Weights of a small audio frame classifier.
Training: 33900 steps, batches of 128, held-out accuracy 100%.
Data: trained on synthesized solo parts of chorales (CocoChorales), 39062 training examples.
Rows from block 2 of a small audio frame classifier, named by matrix and row number. Rows with one number belong to one neuron. Each number is 128 + 24 x the weight over its row's rms, rounded and kept within 0 to 255. All counts start at 0. Numbers have three digits each. After the name is the row's rms in percent of the matrix's.
After each neuron's rows are labels from the 100 clips, of 14976, where the neuron reaches its highest value: "top examples" is what is common among them. Only what is clearly more common there than usual is listed. The data: synthesized solo parts of chorales (CocoChorales). In brackets: how many of the 100.
# fc1: MLP up (model.blocks.2.mlp.fc1.weight, 1536x384), inputs 96-191
# fc2: MLP down (model.blocks.2.mlp.fc2.weight, 384x1536, transposed), outputs 96-191

fc1.278 108:155133097146113172155118122146117167148151114165151114141112123157121119115136151142130114132111139143154171087100149106108084174104115121150151146133129092119111090128099138104117081151108140126100146132153124140137169084170119116129105129117081137097122134189142097126126133139130153086
fc2.278 103:119112133175161136130122137110191135133141159144147128101139172150109172144106147095144128136144125186094137114148078131062089115137084121126119148113144135139135168107111100120124132170126133170113126117150118165094121135110170117122115133144120137160123109162124106104117103080146159151
top examples: note G5 (45); violin (37)

fc1.429 101:144116113148155157115118118147157171118102117125130117102117109162144085112120108090170127119108156127148095179155150134119123105151086129123143079126114148122147154124153106086086170149124114162139130162142104125094102191106130103132157122122099149169157122115148111124150119090126090121
fc2.429 100:148106149116107125086130099189139131150112112109111088140120123117149096125142083144101091152181111114091139157120160162171165129161134125167140123110111141136129187090137111134146136118120117074098118103119136131102136118130182083100091147147103165087109115138138121098113117124116115126
top examples: note G5 (65); note F5 (30); trumpet (29)

fc1.593 095:120146139130138188099124119155145130095154112130132151132131151089114121135121098127128111113109137164106118136149160125136102144107105114134166104083102114104125089157121112155108104131150123134131138126160158143172126095112150121115162156175110127152111126128189103147076131106099131121
fc2.593 094:159138119132128144178084103145141144135100153121131148149114120141129101130124104122098146153157166121078093143135162115110118123115098185109106137127090126161174140174154094152125125093130133139062136109084099101126152125155140128140090144169132112111122140172140138121118175105105138134
top examples: note F3 (52); note G3 (27); tuba (27)

fc1.308 100:169143122133144119099162117095127147124162105087143166150139119137080156126152135097142109172110082128154144144138119158133096161124116163144135117124106127143090141138112133127129129148103122126153150105089146084129108127119117108119128105149106122157113107115110110104143106173109097158
fc2.308 100:135137158101093131102167137105069170100118192086101149131082145111132129106132143136121139136105109091167089121099160117095136110142091135101184140116112132134086123158127101120120120123133113101122127104149134125192090109106120127093116105149121173116115157151135106126068097084077134128
top examples: note F3 (50); cello (41); note C4 (33); note A#3 (31)

fc1.735 098:187157112111147172138114135112131121146093151118141105112128131135129111136130119111119130120075159105115123074149129125090094140113119102115142102134149102106129159090172116102152103156140115116139130107080128168136136128141076121105137103151146135159137139175127154144119128124102104113
fc2.735 104:144107162131070158134164144147124157120168160140123136162128118127134112116143094140115163118092169111111087151133127140158118136090141128147172107152115130119102103111110109113145172141138141145108150131118153067101116098093106102105118132150172122145161131129131113129145122173106144125
top examples: clarinet (28)

fc1.709 101:114133086071149126122097138096139140118142113118146161150164097142108172128157135141130147110129109156131162142137126082128094120133138158154095116102092131165156105143125113162140112146131101149118111116116163156137131159115136174108157119148125115126107130114082133156173132130141066160
fc2.709 101:124100142111118143121152106098149140126140101108142113118178121145141093135115167158145115131101126092140072113137106178118120137104121115128154122169190116181147113164127119127103090100123107107102136138130146140181133143133164148125109158109172129123082118159141098098123134153090116084
top examples: note F#3 (72); note G#3 (39); tuba (39); note G3 (33)

fc1.532 095:157118120090101130101170130151170123137138108114117130151091145127123123144081119139125135178117092167123141142168102155127124132130104147119166091085125136148149148161168130155166097122154157163104114140125114082175129127157112094134155164147142092120118158129145136128122157121098121116
fc2.532 092:139119151148114116158165075158120115158139109109103071120158100146153108145086175109114110123064109148132134125145159093186127111113106109125122139149135142127073124094163104117058101137130099131093089110153130127124095125140154131135152128118093132121136110133138144131106105159129151188
top examples: note D5 (69)

fc1.687 101:150125117135124135163112073149126074145123111145117076145129112096119148172132122114154135086097123150120090154109147108176137137145145140082150115141108146108134126153127152110141123102105140165110136103124171123134134110128145120115114142127163121156131146121098113128131137156147112129
fc2.687 099:173122152120123141095095161129138168150138158103100138145100166156163121139147171110128110154144170144075123137122109137147097163112078130149124126096141120093129119093133110159142128107123114100156105129124163126128127181132159117108100133137124106143156139114135134126128165109127127107
top examples: note D#4 (87); viola (54); note F4 (32)

fc1.93 098:113106119121118140161124147144082111144075165183117069181160138123173101124167163098090126132136121126127144130129140121120154177176121083130121124101134132139139115135071095138090115119150078124155123142134138129132117098126096164124101146127145153147159175116137143130157136106114169156
fc2.93 097:145101144115116101112177135155118138165160121129107101127106147159153108134106131161139093076124109129103155199126117100109135132087112123128130092161181109150098148084151115125122124092129111137105113127142168129118113125118129090146122114158105152147114116120117143101144124079100104138
top examples: note D4 (46); note C#4 (37); trombone (32); note D#4 (31)

fc1.395 102:155133164117114140133128130102141132113146071125133129152125135108122088129148142136131153104117163150104086110149110106118136154126105122122134164143130163120132112149103080140138122195131125111117131126081150083151184125118131125137126081146123130123118111164182124158150119104132163099
fc2.395 111:128155115145152148114134172118120140100170152151124137134132129153112104108087142108116122139113143151081145129120130152141103122145166145136100120110061107118123139095104115118134172134150143102118116091153088121116170156090137166142102132148159153136119116127121122102092147080108113166
top examples: note G5 (77); violin (54); note F5 (53); note A5 (29)

fc1.504 093:140142155125109118130117145129169112105127152137110118150138106133143137112153153125128109160112083163139115108113106151104129126165159127133103113105135136159129156168110089143162124145110093122120152128093146096113136111106158124099151123119108162125176156152103155176157109126162129123
fc2.504 094:127145117129115158105118119141193170147097112127117122122125145128133119099099144117154145120149162088114119122119147139114150142091127154106106099159144138131116130108160144131120119128151126159126097124168096105149112119169140120133079162187118143111128138174110106106120133087064123118
top examples: note D#4 (38); trombone (37); note C4 (35); note D4 (34)

fc1.441 098:149155134089151121169158078168141095082147108116114126167117104126081158051128153123096152068131108126132160093112118122158108159121108101117145170110127166064111096135170105106104162146136125106126138133172144099127104147101094106144103112111136121118139115092129122127101113113123160094
fc2.441 096:101130115084170113102100108110171114121130129112130149111108133126175102108137142154161141133113127161111101149132134133135107156137107143094149137105094106098162114084137093088117135133140109119115143148131113103142117112082106117086090135125101112127118134141141121128099152056108084135
top examples: note B4 (28)

fc1.340 100:186101135110132114171118115145120111136124133082130121111150126154143127110122178146116129101140170147122159120113137126112112140134137104151125151156129144148145158121099135151134112138123132144161117102138126103139119071108201119102129167143134154105148117122131139122130104121136140087
fc2.340 102:138142151138127120096100138122107117106125153147119118136121116133139105160127092070165086138146126131111146131125157164136108124157103138121139147144155100157123123108104144141108127093178159150127129165088157127123106127117155122134107154138112135121121147165084148116150124081138150163
top examples: note A#3 (69); note G#3 (32); cello (30); bassoon (26)

fc1.161 093:127129159146135140168128138118143133129111111123127119123117132153085122149100162112153121154121120145114142158111117108134098125143131143152128157117126114131151118103098105086091099109137150128121144115109176143142191115148133134135134123130167137096129132123154111116138135086088131122
fc2.161 095:130124146110140124068108129109156143108156138150106153100101149084110128112111120113112152152151130150147131128101127129111106112072169136129136139099150099190127150172147117083094169141155122109126080147140164100191116135112092149141124123122096122087138146116139115139143124112156150104
top examples: note D#5 (71); flute (37); note E4 (28); note F5 (26)

fc1.705 104:120129137083131130154146115133104089154148110149152136127146156086108099110147135129156112122110155112103100138114156112122124112131120068099120147138144145133102106176138156137114170082125169108083110165126122103120167104115132103082108148132113135109110137101142127130115098131061130132
fc2.705 106:137091138108127140110160140144154148105085155145101128127152124130135112120123167103119154095140124128172131126161101153114105060108157118139140160153161136105153089158149135137096143131106141118118153143143153127115121129126135110145113142128122107126130134083104112155155140107144140123
top examples: note B4 (60); note A4 (34); oboe (33); note C5 (31)

fc1.327 107:111146100124144120165144152109124191158097142088092145133103133112088128127149116109135111146121090107100151113113147150114191094129135171145137130080146113136101097100116105128124137149101152141161138061108111142126142095095149124115149157124150120148121131114093158144162161128145137118
fc2.327 110:122106149096121130135121143102123195112130160136126126099189141139128152127152148147116116126103111150130124128140129111100119095143122106127142141091137117131122134183142118127122032096099123149097163105103135126122134107138159141142125143089169129108140101105160106119101108146137143109
top examples: note F#3 (87); note G#3 (57); tuba (37)

fc1.418 101:096111105131138100091125125132128108096138158110112150124129129126134135157109152131143151104148069067130104123135132115170124102142128183123136118137158103156155109116137116124119127153125118153173116082068096167144115141091120117165094144153153164116085135111164129084143146112093097119
fc2.418 093:160146115153140077145181127162152148129157117107101130095135112119157127095086083140107136129103102077082120166141077114098156127121128135153161130154140114146114112166129108125130079154108136184139116123138103156101112167110139119086159177125148129132160090171127163123120158110114123127
top examples: note B3 (63); note A3 (33); note C#4 (33); cello (31)

fc1.625 100:133121103092079114105153141147138111140122153136140106136187146144149125124132152142157129156120158121087142147092165116105105119145107130169155129123142152134135124148125177122119130134145178142127125156138140108108142125085073088101095167145154133141093169142130124130138125096127157137
fc2.625 099:087089125125119122128118161152134080157103123106138162122141126158086110171109128154067128139123133105061119121164159159073138107103085133143116165140165129161156055135132190079099116144123133136109168141146136126128125142126083130119146098144136127135141081114072167153147115112129082099
top examples: note B4 (60); note A4 (41); note F#4 (39)

fc1.235 095:141126106127151140098106094141105134109166126147165101093141142125122100110120111136119159145139113131141098146175145131114132107130123128145104123102105157096143135057131094126124136105150131121129102095128108176097097146139139116130199150098138140109135133156117140104100112139109144116
fc2.235 097:105113174144119088136130109126147129156155147157130171107173125117154141127123121164111114168107146146143093160190123134139099149132073106171120130149118100103117121141095139087132167160142134091123145099139114148106135094107164108108141140121153143153109140072106126159165100111123127154
top examples: note D5 (48); note E3 (34); trumpet (29); instrument: cello (26)

fc1.547 101:111101143132118189142146160153149118114084107108132070137146120137139145123050143161097130108129120135175156059116112091079166116089120121139100129127118169131108145091192151127123151127126111124137154153146079105143126111145154147134121133160133141083135157120162141130138093115103146164
fc2.547 101:082159120111130165123126116183152143141118119111153115122141093148142112137104167143123154141163137154130158133159128112161141124125139143126140122098122124084117178122165138099135103147132086142131114136136117120108087142120106137158100095116127084159136120145102099121155126145136090170
top examples: note B3 (37); clarinet (29); bassoon (27)

fc1.503 093:130092159094091127147123136123120124147145082129117141093141112144124148103146136118142193116128131169122130137137148112132132115164136115114124135074142153173131122173117122099129144147130146123094127111149119161057121083152115152142162102134182113152151179097108137119101149117130158084
fc2.503 077:141161105126171114132111086137120134102134107102103120144109124160140121140105104129143140132136134132131157070144133150175121121145154109127092132110122122119121082133143119084079114095152111169168113122117106147111126164142108120156102137105143112152143140133141151145046172138120151141
top examples: note C5 (26)

fc1.522 106:142138099117152135130142138094109141103127140130168131133111130121151105075126153114138107106091137097115124120090105126150143141117149159088124087111133154089105133122129145163106130177123124129120123136129110127119118102133123119123101169113146150155128122105179101136115128099118095132
fc2.522 103:110136124130114159108079141119115100139106126113141090132134146157080235169152132137090101101179119129176158172119125099179131109153158141149082125126077114145123130041122182114101152114142154129126128110137141090119124128102177141148129135126102146109107127119137152103121113094118097136
top examples: note B4 (48); note C#5 (26)

fc1.379 097:117095130130137113098110115141100135161175111124077097137148129134158138156134118123140186150115071129137109134144131141135139095179128162127145120130135133111142078108173138080120141099130166110082162133100142111122116124147139113136133094142138136132156138103145153126104111121149126116
fc2.379 095:164091138134146120110104135092082183122145155136089157150107125191140098128175114132143173147157146118104139149103129123118110111110087136106115112144109122117124090112131080081119109091125116126134122136139147152166080127142123143136155126120160124137140100126110123119116135123105152114
top examples: note C5 (55); note A#4 (36); horn (30)

fc1.485 101:151140141136102159138128074114141146092094127161122118121134145142133155144139174111140140127124112119116137122151106147143079117143102129098120104110164126153110181090106112149100144148096170090136127131087103112118086158138134110130108143143121121206140149157166148158109124122120132134
fc2.485 102:140123126097123114113088153104135125128162084157110163131103145154122118109160145139056120135153084121110097097179114113128116088086150099130160122135068151137160147146127123116129055103128141156117116136110128105141143133107123143146116149179130133134124149114170163056115147146070100097
top examples: note F#3 (58); cello (48); note G#3 (38); instrument: tuba (26)

fc1.540 100:166129160139138110166139080149140117130115086104108144128137096092124187108105117132104086102102088120141143112106094128124140128128136136126160159111120152127111176120142149150091149145152207144106100134134106111112110140113102108100151100169142138136162127128118131097131120102124154134
fc2.540 097:119108113115118117127168107128127147126137146088093107156136126109129130135105128148111107104152117139134136121092102134170106139129100130138152152138131127114131096168125111148109149141105102079118108144153106136109087153147094109084140086102155116109158145147091120138122132095140065169
top examples: note D4 (64); note A#4 (27)

fc1.398 105:145103117125136149065113116139171131139150131167124162104145152171149111116082102130125122093081134089140112167210132159140125133129159146128122105152115097124142135120155106087115149155104169110150136147128136130109147137130115116112117073145092125106114138153112105118187127152124092132
fc2.398 104:143109138163145123114165132095128162112122127095104172099143158149112153128165137118132146122139090084106157088168146105124156159149167082109166145155132132139149121156130107120147097118108174088137132125131159143112132066090148118119109121139168054128142167105109116174141158144132140150
top examples: note F3 (68); tuba (48); note F#3 (42); cello (41)

fc1.49 103:123121131143125117157093150116092108153140164114113167109165146107151184119122152109128151082123151128148134153098147118136116101131119147120122159189149120115112114175090125184121133159143166120113150128112110128132151120142128146123125164098124123140144100130132117149156119144106126167
fc2.49 107:134163166109108147104112103175178117130110106094139158122117154090134129150114139137119132132134144131142153130163119143127089077151123118125158154160124134122205098126120146105115122115106153091167139121125105112167113169110158131130108102105145091149121109132136136163128141103150122115
top examples: note B4 (78); violin (46); note C#5 (31)

fc1.338 099:126139138130119141135127138121089130113140124134127118147139125154111133135121168129134145119161123154077143151120107136102112148166145138122121131110094120117106033151131125110155107123133173097155150116152105101145109142158114111107103151153113146134124159107142157127167147169131121107
fc2.338 094:141129124122144172136166168101149097154102115119120158114122123158131148137090116137124119112175068185158100117152117120096140146102149101076146117121078112097117113107153137085164159145080127098132120122122141143091149145133139125097128172106126176126153110148145137117158141141126131089
top examples: note B3 (80); cello (34); note A#3 (27)

fc1.61 091:153124117145114135176227117123126148127109134091130147131090147124150122123142129093165148112115168089098150128094101155185125143145180119133125141125128141106160107091117164128079115158119137141135105098134134074136121141100087129114123153117123144127131166150119124145055125134106129092
fc2.61 092:108092099110123108139066120116129145108128157131116138178086131120099148118113136101103137110121124109143131126095137091130146128156155163123136133105139130172140129134135181076110178103104139107100093128103102102072130111168151129113163087154079113141164073154113133146075135126135115122
top examples: note D#5 (36); violin (34); note C5 (28)

fc1.443 103:133141095129161127106099137143141139104150110168112160145152122109153107088140110124116132169129106122141159130124077159153109158141162128152114154143088154153167095113145118177099172142144156172127158107072123130119186111131106118087108099161143122145134165134112171130107113123100128099
fc2.443 101:182120117151122145138162149154093139164143122086107140139129146118107155119071125168122106107103069148128141163085128148187140132135149114161106155111125101124110119106117091102093125110107148110114128129144126156073143109130098118096099156145162099114124144160141117136163111121135122145
top examples: note D5 (52); note A3 (35); note G3 (28); bassoon (27)

fc1.17 096:106140109125140119125145149131155141136114135100106136100116108134132172091112132107138132111108070103120122137150098133131155112126124135130156139138101119143103168116111155094144102117119151107174144111130125134108164080124110111138142074129121150132149173182123112145085146149087077129
fc2.17 102:130120100097151134174163135089111123129133114148135172136134131131096149137144122126160144148131112114099150112151138107098142128150120105105165102124121119135137147113122108096089117151110158142167157139150126189123112089089117134141100135110097108110114145135143173133113114154082141161
top examples: note F3 (59); note C4 (46); tuba (38); note A#3 (34)

fc1.652 104:124138149166154157128145132132117121090090114131102081093138140132094155073085164131103103130093143138185145079110110111133121143139106107100135130127155150154153089136119133136139094128106125141141114075157145137133136076160113114111098085117119185145132151129197101140138132121168112172
fc2.652 104:094103113154149119147128174116117141149123148160145149136137153143134116147082094124123118128117138133123128205160099127120119129115129132117121139152089115137138112124086152126144162136147141173126124120089131156097173125123128153111149123122146124124086128113092085134197082121156095103
top examples: clarinet (57); note D#4 (49); note E4 (48); note F4 (45)

fc1.459 103:170100114129151144082121140112091095107136119088127141136128132139121113079135122132119097098102140168119143095109176138109119151131108146123135143143122130093165074120154126097131101149152101154112155122129130119122143165137149131152128091105156111134108159123101170136071125131120092088
fc2.459 106:100126150140115136150133139117142135127136123103117073130134105114138192118111113103145109165155121141110138117152105086110146104132104086064170103143104125085155083136154171125156154184118155153120092119070160142141118125084173129194110116126093155146126123112086090099173142111101143082
top examples: note C5 (30); note A#4 (30)

fc1.250 103:098126136131149105131121131170160111120100158138127168134101146158140148083120154161135082113139128144120104115131133167116159110161148179097115130158143122098117089140151116134110147095113151168092138125131158147153121119138115166152122153144120172148145114151127149130185075132104084190
fc2.250 107:104122169137134137139085116141115127131141136133153057117137136156175120105166146079190145159130100128163160147114174109167127092144110127134127132123167159121137121139135097115135079136126091100123144101103093104130093151136145131161139128088122172106115136136153132132187070144116132124
top examples: note B3 (63); note A#3 (61); note G#3 (44); note A3 (39)

fc1.568 105:147130115161145149128127168150110136178159097124130112100169074154130117117174134094117148137130132143147114145115128137130095120121138117102141095123147150140157179100147084119127123131117116115143134111171108108136141125101132123114157095152160141117137116127157129139137119162122137155
fc2.568 102:174134151096122091167084138147162157145181131123106160130086136123105136108124120142137124149151147124041117149151150140131105178097091139168125084142120115105096095110108139139119130133109111159136159121130126155128138119163133174092101146137107125140134113127109145119144167129187102117
top examples: note G5 (26)

fc1.435 103:122115134138121123142173106084170081097149121153129103127100158146089153153121160083135149133129133149116056110085173165161107133165168142134167106119129138109136136159179137118150107106139120151130143127137139122113138124088148148173116113148099129158134127130113121124188125155132151153
fc2.435 105:141146137095107131091133136141132148150121130130112148148099114129164109146114118136125095094109127129133130115118125139127104122119135108145129139121130099110163113128063155177141175111103104124124130140145149142123162131110139115134124134117127128105149148122086089100125104152154109134
top examples: note D#4 (92); viola (36); note F4 (33); instrument: clarinet (32)

fc1.574 101:166112148154159131125133129104111145160128121090137104075100112167124109091139109116144134118141101149128105056131104129216137133083121114136101138108141113095106115098096115144119117111132160121163200176136159117125148155118187145106137132107122141131120111124126142140095159098112120090
fc2.574 100:189126173119167152132132131135132114128141184157152140138109125067166108112117157120128102141181148130031112128149143132141126130148114115128079119096142121161167135131123127135129140128129101119121140134114134087136121101124088114106145097148124110131133125119158105127161162092105136080
top examples: note D4 (71); note D#4 (36); cello (33); note C#4 (32)

fc1.7 099:115123126114074120115133142119110151159141126160133141099156157120147179085141147144119110114128157121146091114127104129115113110139130139165117126132153103082130118145107150117126097154122162112133116090131117169157134119106174129114136124151131162135061137117164123116114181108139107129
fc2.7 098:136114159147117094120115140096098174075179095171113138114158163125103121128110108103141143121116116124126117133143075139144084121091162139117123113114130135155144125162098154148089143113140116153117115143201082132145121138170116133151131094108128149128115138112117157152128128141120092152
top examples: note F#3 (60); note G#3 (59); cello (32)

fc1.675 100:183162158140155124127150171107169111110106112148113118105116080139141143128114142115140131155101148112098127105102086107166182105091129141109117117150143148141121154131125087120142138132109147110148135123133150106136153122105103131150107123110103188088124114134126107122082138120134128102
fc2.675 090:156120119155090134138060132098113155109149151121121191158124101131101156151132111120087141163102108134147078101112135058113157156125126103148100120163114136119118159137113097134119145137129133151148105142143081130146109125185125153108076184109114105119125132156105170169141137162169129106
top examples: note A#3 (72); note G#3 (49); note C4 (45); bassoon (42)

fc1.0 094:108123168145123159139128161100128130133119130123089129117161142130152080132088141121141084104115117113104121103120108152142102151137130163138138156071141102111119087135132126143123133142101116136136130150169104099135159186130109120141122115163108150063142107119125121149120119143129154123
fc2.0 086:145115114149126118112098134126144163166156155132097121141118089130109126084138085146117100045113121093071167111074128105142109157118120140125101120122162111132130109156097100149139122132131111115120116105145128145140087130124103088097087139124137134129123108122071130157135121144120125142
top examples: note F3 (48); tuba (44); note A#3 (37); note C4 (34)

fc1.436 089:124148167132127137118157102149125146174121131143196134120126115104117139132131110169131132112094108136153118133112113141082150135117143167121143133100110146164157105115108150146126121175111133134149153074173097108143117139134172117096150142102119148133151081167129093119129126133122152148
fc2.436 086:135134145094118163134146117147111147133109158124104139154152135140084146143091138124125138138123119156152106139149113158078143089137107079169125099120124110150137103143114099137125119100121148114123094129134091164155097129084127118153175122120144154173097166132146184097153102177151146083
top examples: note F#3 (81); note G#3 (36); note B3 (33); instrument: cello (33)

fc1.62 103:111133103139082123145133109112126139110139116120156106102105121136128127074163138125145100111125124094179137149147144117133167092117089136129161113075141133134114145114140105121109160127107145135136108147097123145099153120089152126117116132058141109138156137134176084118126116139110059144
fc2.62 099:160107116097116091130138123115209127155149165127087143153121143101119090120091139065103157105107136115102125144160125095194143140142113154154083110140103119172089135105131127133111082123099152119093101065170115108193122079166157126156137140147148142119095112119121132124164108137146130141
top examples: note D#4 (54); note F4 (51); note D#3 (48); trombone (28)

fc1.288 100:138135096102134135093126107107127128160173122171133155086118147148135110136126140122129157144123116138113122123103182109115103122073091071125128140136160143124123146088116111104125161148104122167103144143143133087137169160091125104103111143089098126145088139170167100160116139130139100152
fc2.288 100:175097129121147151108181124143134152148094154114126127099102112098156114121121135093144172114136136156117111158143135119141116105123120138116171161130103101124130101122101139115109149117099134139113097123123148129112112150084132116148105097112107167142137121125134080121165088123133128120
top examples: note D4 (42); clarinet (39); note B3 (27); note E4 (25)

fc1.247 104:100120091147084197153110151135126119130115084102194114110150123097143142128114126149128133108119138096178118106091178150084134164136122130127135123105146118134102112130128129120123091126128108139116169104128114162129151156147122127072109128124144130102123172117117130135122132113146133139
fc2.247 104:161169149139134123099099117163118105103128136093145122142112133155122137138161125140135112135116144148146107139118077119113100125122132108110134147130116122087110114168105153132098134136104165094121155128089118118176157118133155108101111094141115115183121100144174102180158145097131109116
top examples: note D#4 (65); viola (46); note E5 (33); note F#5 (27)

fc1.20 107:105118143129095132139167119090092132109116169087169076127174111127119134149135104133147143154117112129152124103119139156113153180145164139099125105103121097119145149131146095129078164145161141146102094115157132121102114110130138095083144150084127121099160157130117121141149114121116149126
fc2.20 102:142108158100160150139117104145104142141108131109128160130151168124127079113161148134175114153071109094173103163140097164097080150096148122129110090118109129102114114100108161090117116135148136092124157088120121120130121151110181133138107122179133151165120137164138154152138109119168121148
top examples: note D#5 (81); note F5 (49); flute (38)

fc1.550 099:124140116174140119141145152163069120133162119109124090152153134126144176119091161127114138138138129097119140104112117114125142121129153135140135138132087149120116155168127112129105154146160110142118141137113144091130131062146124119153105177075157132138136162161128150129104126096121125102
fc2.550 100:117124129098116094152177134112117114114099106099209102167105151119091133168086163112096088144128128121105145122141112140115131134142082136120136123131112146173150133124099117111092093101118106148103155132178160102131170135150147123143147141148160134122118129145134177142122121142129126096
top examples: note B4 (31); cello (30); note A3 (29)

fc1.162 099:150132118104122121122127112151162153139109137130119146136163125163114102147130140082105149085158089145129132168133157125092125165103094129119137114135116186141110144139090110126124133176135110151176140074120141092114145084127073084091097126163168110122161134107157141150128122108134152144
fc2.162 094:101112132107130101083116165159123103093127151160116108104155126117121110113070132153144111159110102135131135142131094095107101133149105095178098122152113137144161147123138137147126116160109152106134101138107095133143106147134116133139150120124157107121122152141152157111128148140145101124
top examples: note D5 (57); note C5 (50); trumpet (27); note E5 (25)

fc1.252 092:179143128132128112135110157145129061141128114145155112123166135138105131098120178106171123144136122116169128142131131140174124100145127102084131150073125146191085116102158141120140167133112075130131165124123114129147110114164102117099093118181128133150141146125136130147137122114137149132
fc2.252 094:128112124111099158150132122129115185156122139133095153093125098147115102154095123165134110113148093112125147132163115149117127160091104168111136179192100130127135122109140157109092138114159153121136125128122121099119112163114140179130124109130142134087153132157098137165105183139142143115
top examples: clarinet (59); note F4 (37); note D#4 (36); note E4 (33)

fc1.728 103:134121125156164110144114132170134102086191172119136096130151098120146157148140141109151127101149104125132123143134128136094103157168147062087099131107105127091110132140101127088152127131159177124102141178121117123127143123142123123089150125148124119118142148142074130125174107146107154107
fc2.728 103:104114148135127153107165118121070111098105111119090120116181167116119163133147127113107072131083136127106133165150122150094047120082096137145136142066157153130091107102108104116132134136112109083075117144148083134126140117117145132115088142114153194130139110129124136154149127118110145089
top examples: note G5 (84); note F5 (33); trumpet (32)

fc1.268 107:095133140128113152115132110130154123130170140125152124111124128140129114119146107105131121152124131152127118131135107124100110130139161111104138139161135130141162162140102100146113145114132110156138126084160141118076114117102165122141103131167155133135107112109146107148177102183141143158
fc2.268 108:140124143134127122093111155124147154092117156091092126149135129109144094143115148166120113147107141131107131140092142150137105130138137166098124151188132112117144146172103099107113154143105147110147145167118138090149120154119123121165132131136142164153182116119109131102160140124168077161
top examples: note D#5 (46); flute (35); note F4 (32)

fc1.88 102:142150131117170140125120120157140160127114148188110105114129163129168155160114149083130120125140098149151139149146117107117105131098154160119125089111131116138149115082114124128054128150115163122128097128142110143133094135109124120179111153157117084102078109123092108154130151140119175118
fc2.88 105:161117141127135163147107126152086147112092074126139133133187151125109138130158136096132121126155125138088133104127112087123110162120137122174163103107152110190117149156135091084130134128151155106147123150156105153165114107118119132123108128089101131194119130093101119124135136143093150143
top examples: note G5 (85); trumpet (38); flute (34); note F5 (32)

fc1.759 102:165122115142159124119110118185151092133112109099116171199150127138107130167118086093151137089116159123143162165146154146147133150104078123102106135109117145111147113112147155133100137105105150125108126136113123124134158191079107100133093126131141101129144145113095133155101134131106120096
fc2.759 100:102125138094109112119136127133162126148106134089105108110121113103098119199145102104105128103110117128133181141119116112150138115163142131169127086121073137155097128134109156192133137103094109098157145162108080102147117128125110141097143138139116139150144132110125119126099103116119111115
top examples: note B4 (72); oboe (27); note A4 (26)

fc1.520 098:106107148138123131114167112193089105118127140108144115135071115127165143121128137141078083130122154099102110088125127074135149127104105111177112130145135131105148092066106173173162129128102129139148114142156102117175137095134114139105105106122144147122125090121138142148119163160126138111
fc2.520 100:136153120139119163128170138181113147150113115123085089146132154110143160143148075134149099138115138117137143119104094125163118132092112145135116129118104135124131138103098136122167084152165097136130132129137083094068125136111125138059082141114149109105148111112103166134128117148174092131
top examples: note D4 (80); clarinet (40); note C#4 (37); note A3 (31)

fc1.501 101:139132145146114128144151100073106107081135091139143121128064143117132116087115096111102144100106113121155160117132092142131128137095113114124146162151127099098110149112114143153110157153157120172118123120090077123152109118173153116137148168121152105084126130109091180129154122132119131135
fc2.501 109:113176127128123146164136118159165127110155147130103121131093113141195109109125133126086100114122074152117157127175151153139146090127132182155161176100090121157154112105079138123081160141127167115130113112134162112135118158102110115155148114197143127140125135133163141100124147116122114122
top examples: note D#5 (51); violin (43); note C#5 (40); note D5 (32)

fc1.716 099:117157116132122147101145112105115119098127089102144103094143167161114088109115155124102070132144094165152087122134127154085129127087136136125119142174159101190172101173153149130160115085117089150145104112152147107114129120169137148156119167161155109160092147117143135165170112106118149170
fc2.716 098:130143154116126145131136122148115113127170101132113137129168144137105129136092147135097150105113136102146134151094133136137110165150149151100093117105147124099111141098100111119134071154103115120121122152143127116101108162125105132164158122102144147094134112094132126146166176149094133141
top examples: note D#4 (64); note C#4 (44); note E4 (29)

fc1.658 090:130112131101142141128140135124116124128119115152128132144180122127108147162115152157085122114142114126133153122172140134071152110150141126098110118120126133149121112109163139122086079152120095110167129078116122122117136151142096130146060127120109130099129172164125160105136140132154191126
fc2.658 093:154099092133162142074146160182104180116175170091126142057178156143141133139110119122111117131133119152109094093123119105119132149130130188186079136135151125169109111166100129188133158131117105141121130134128132113068120132127132139129109142116096112137150110150102157130092149109132108114
top examples: note C5 (97); oboe (58); note A#4 (48)

fc1.560 102:137132140131122124160182143092115106095143116130111127154140150197094138088130109066115164136096130120141083104100130122149131055119141149080122111113153114129129096159112144135129098082106093130154136131125153150148121153124066102080126147101107143140106130102128109130104110121104102123
fc2.560 106:108125130142136146088148137116126125155146135156129106145134131152119111164102142122146140094125102141122150144107131124141127142121090116095110139133121139129129131137130115170085147118089121150124162131154211099093155122146125119105140137172068104112137151112100145136194134154141156110
top examples: note D#5 (64); note C#5 (50); instrument: violin (31); note E5 (25)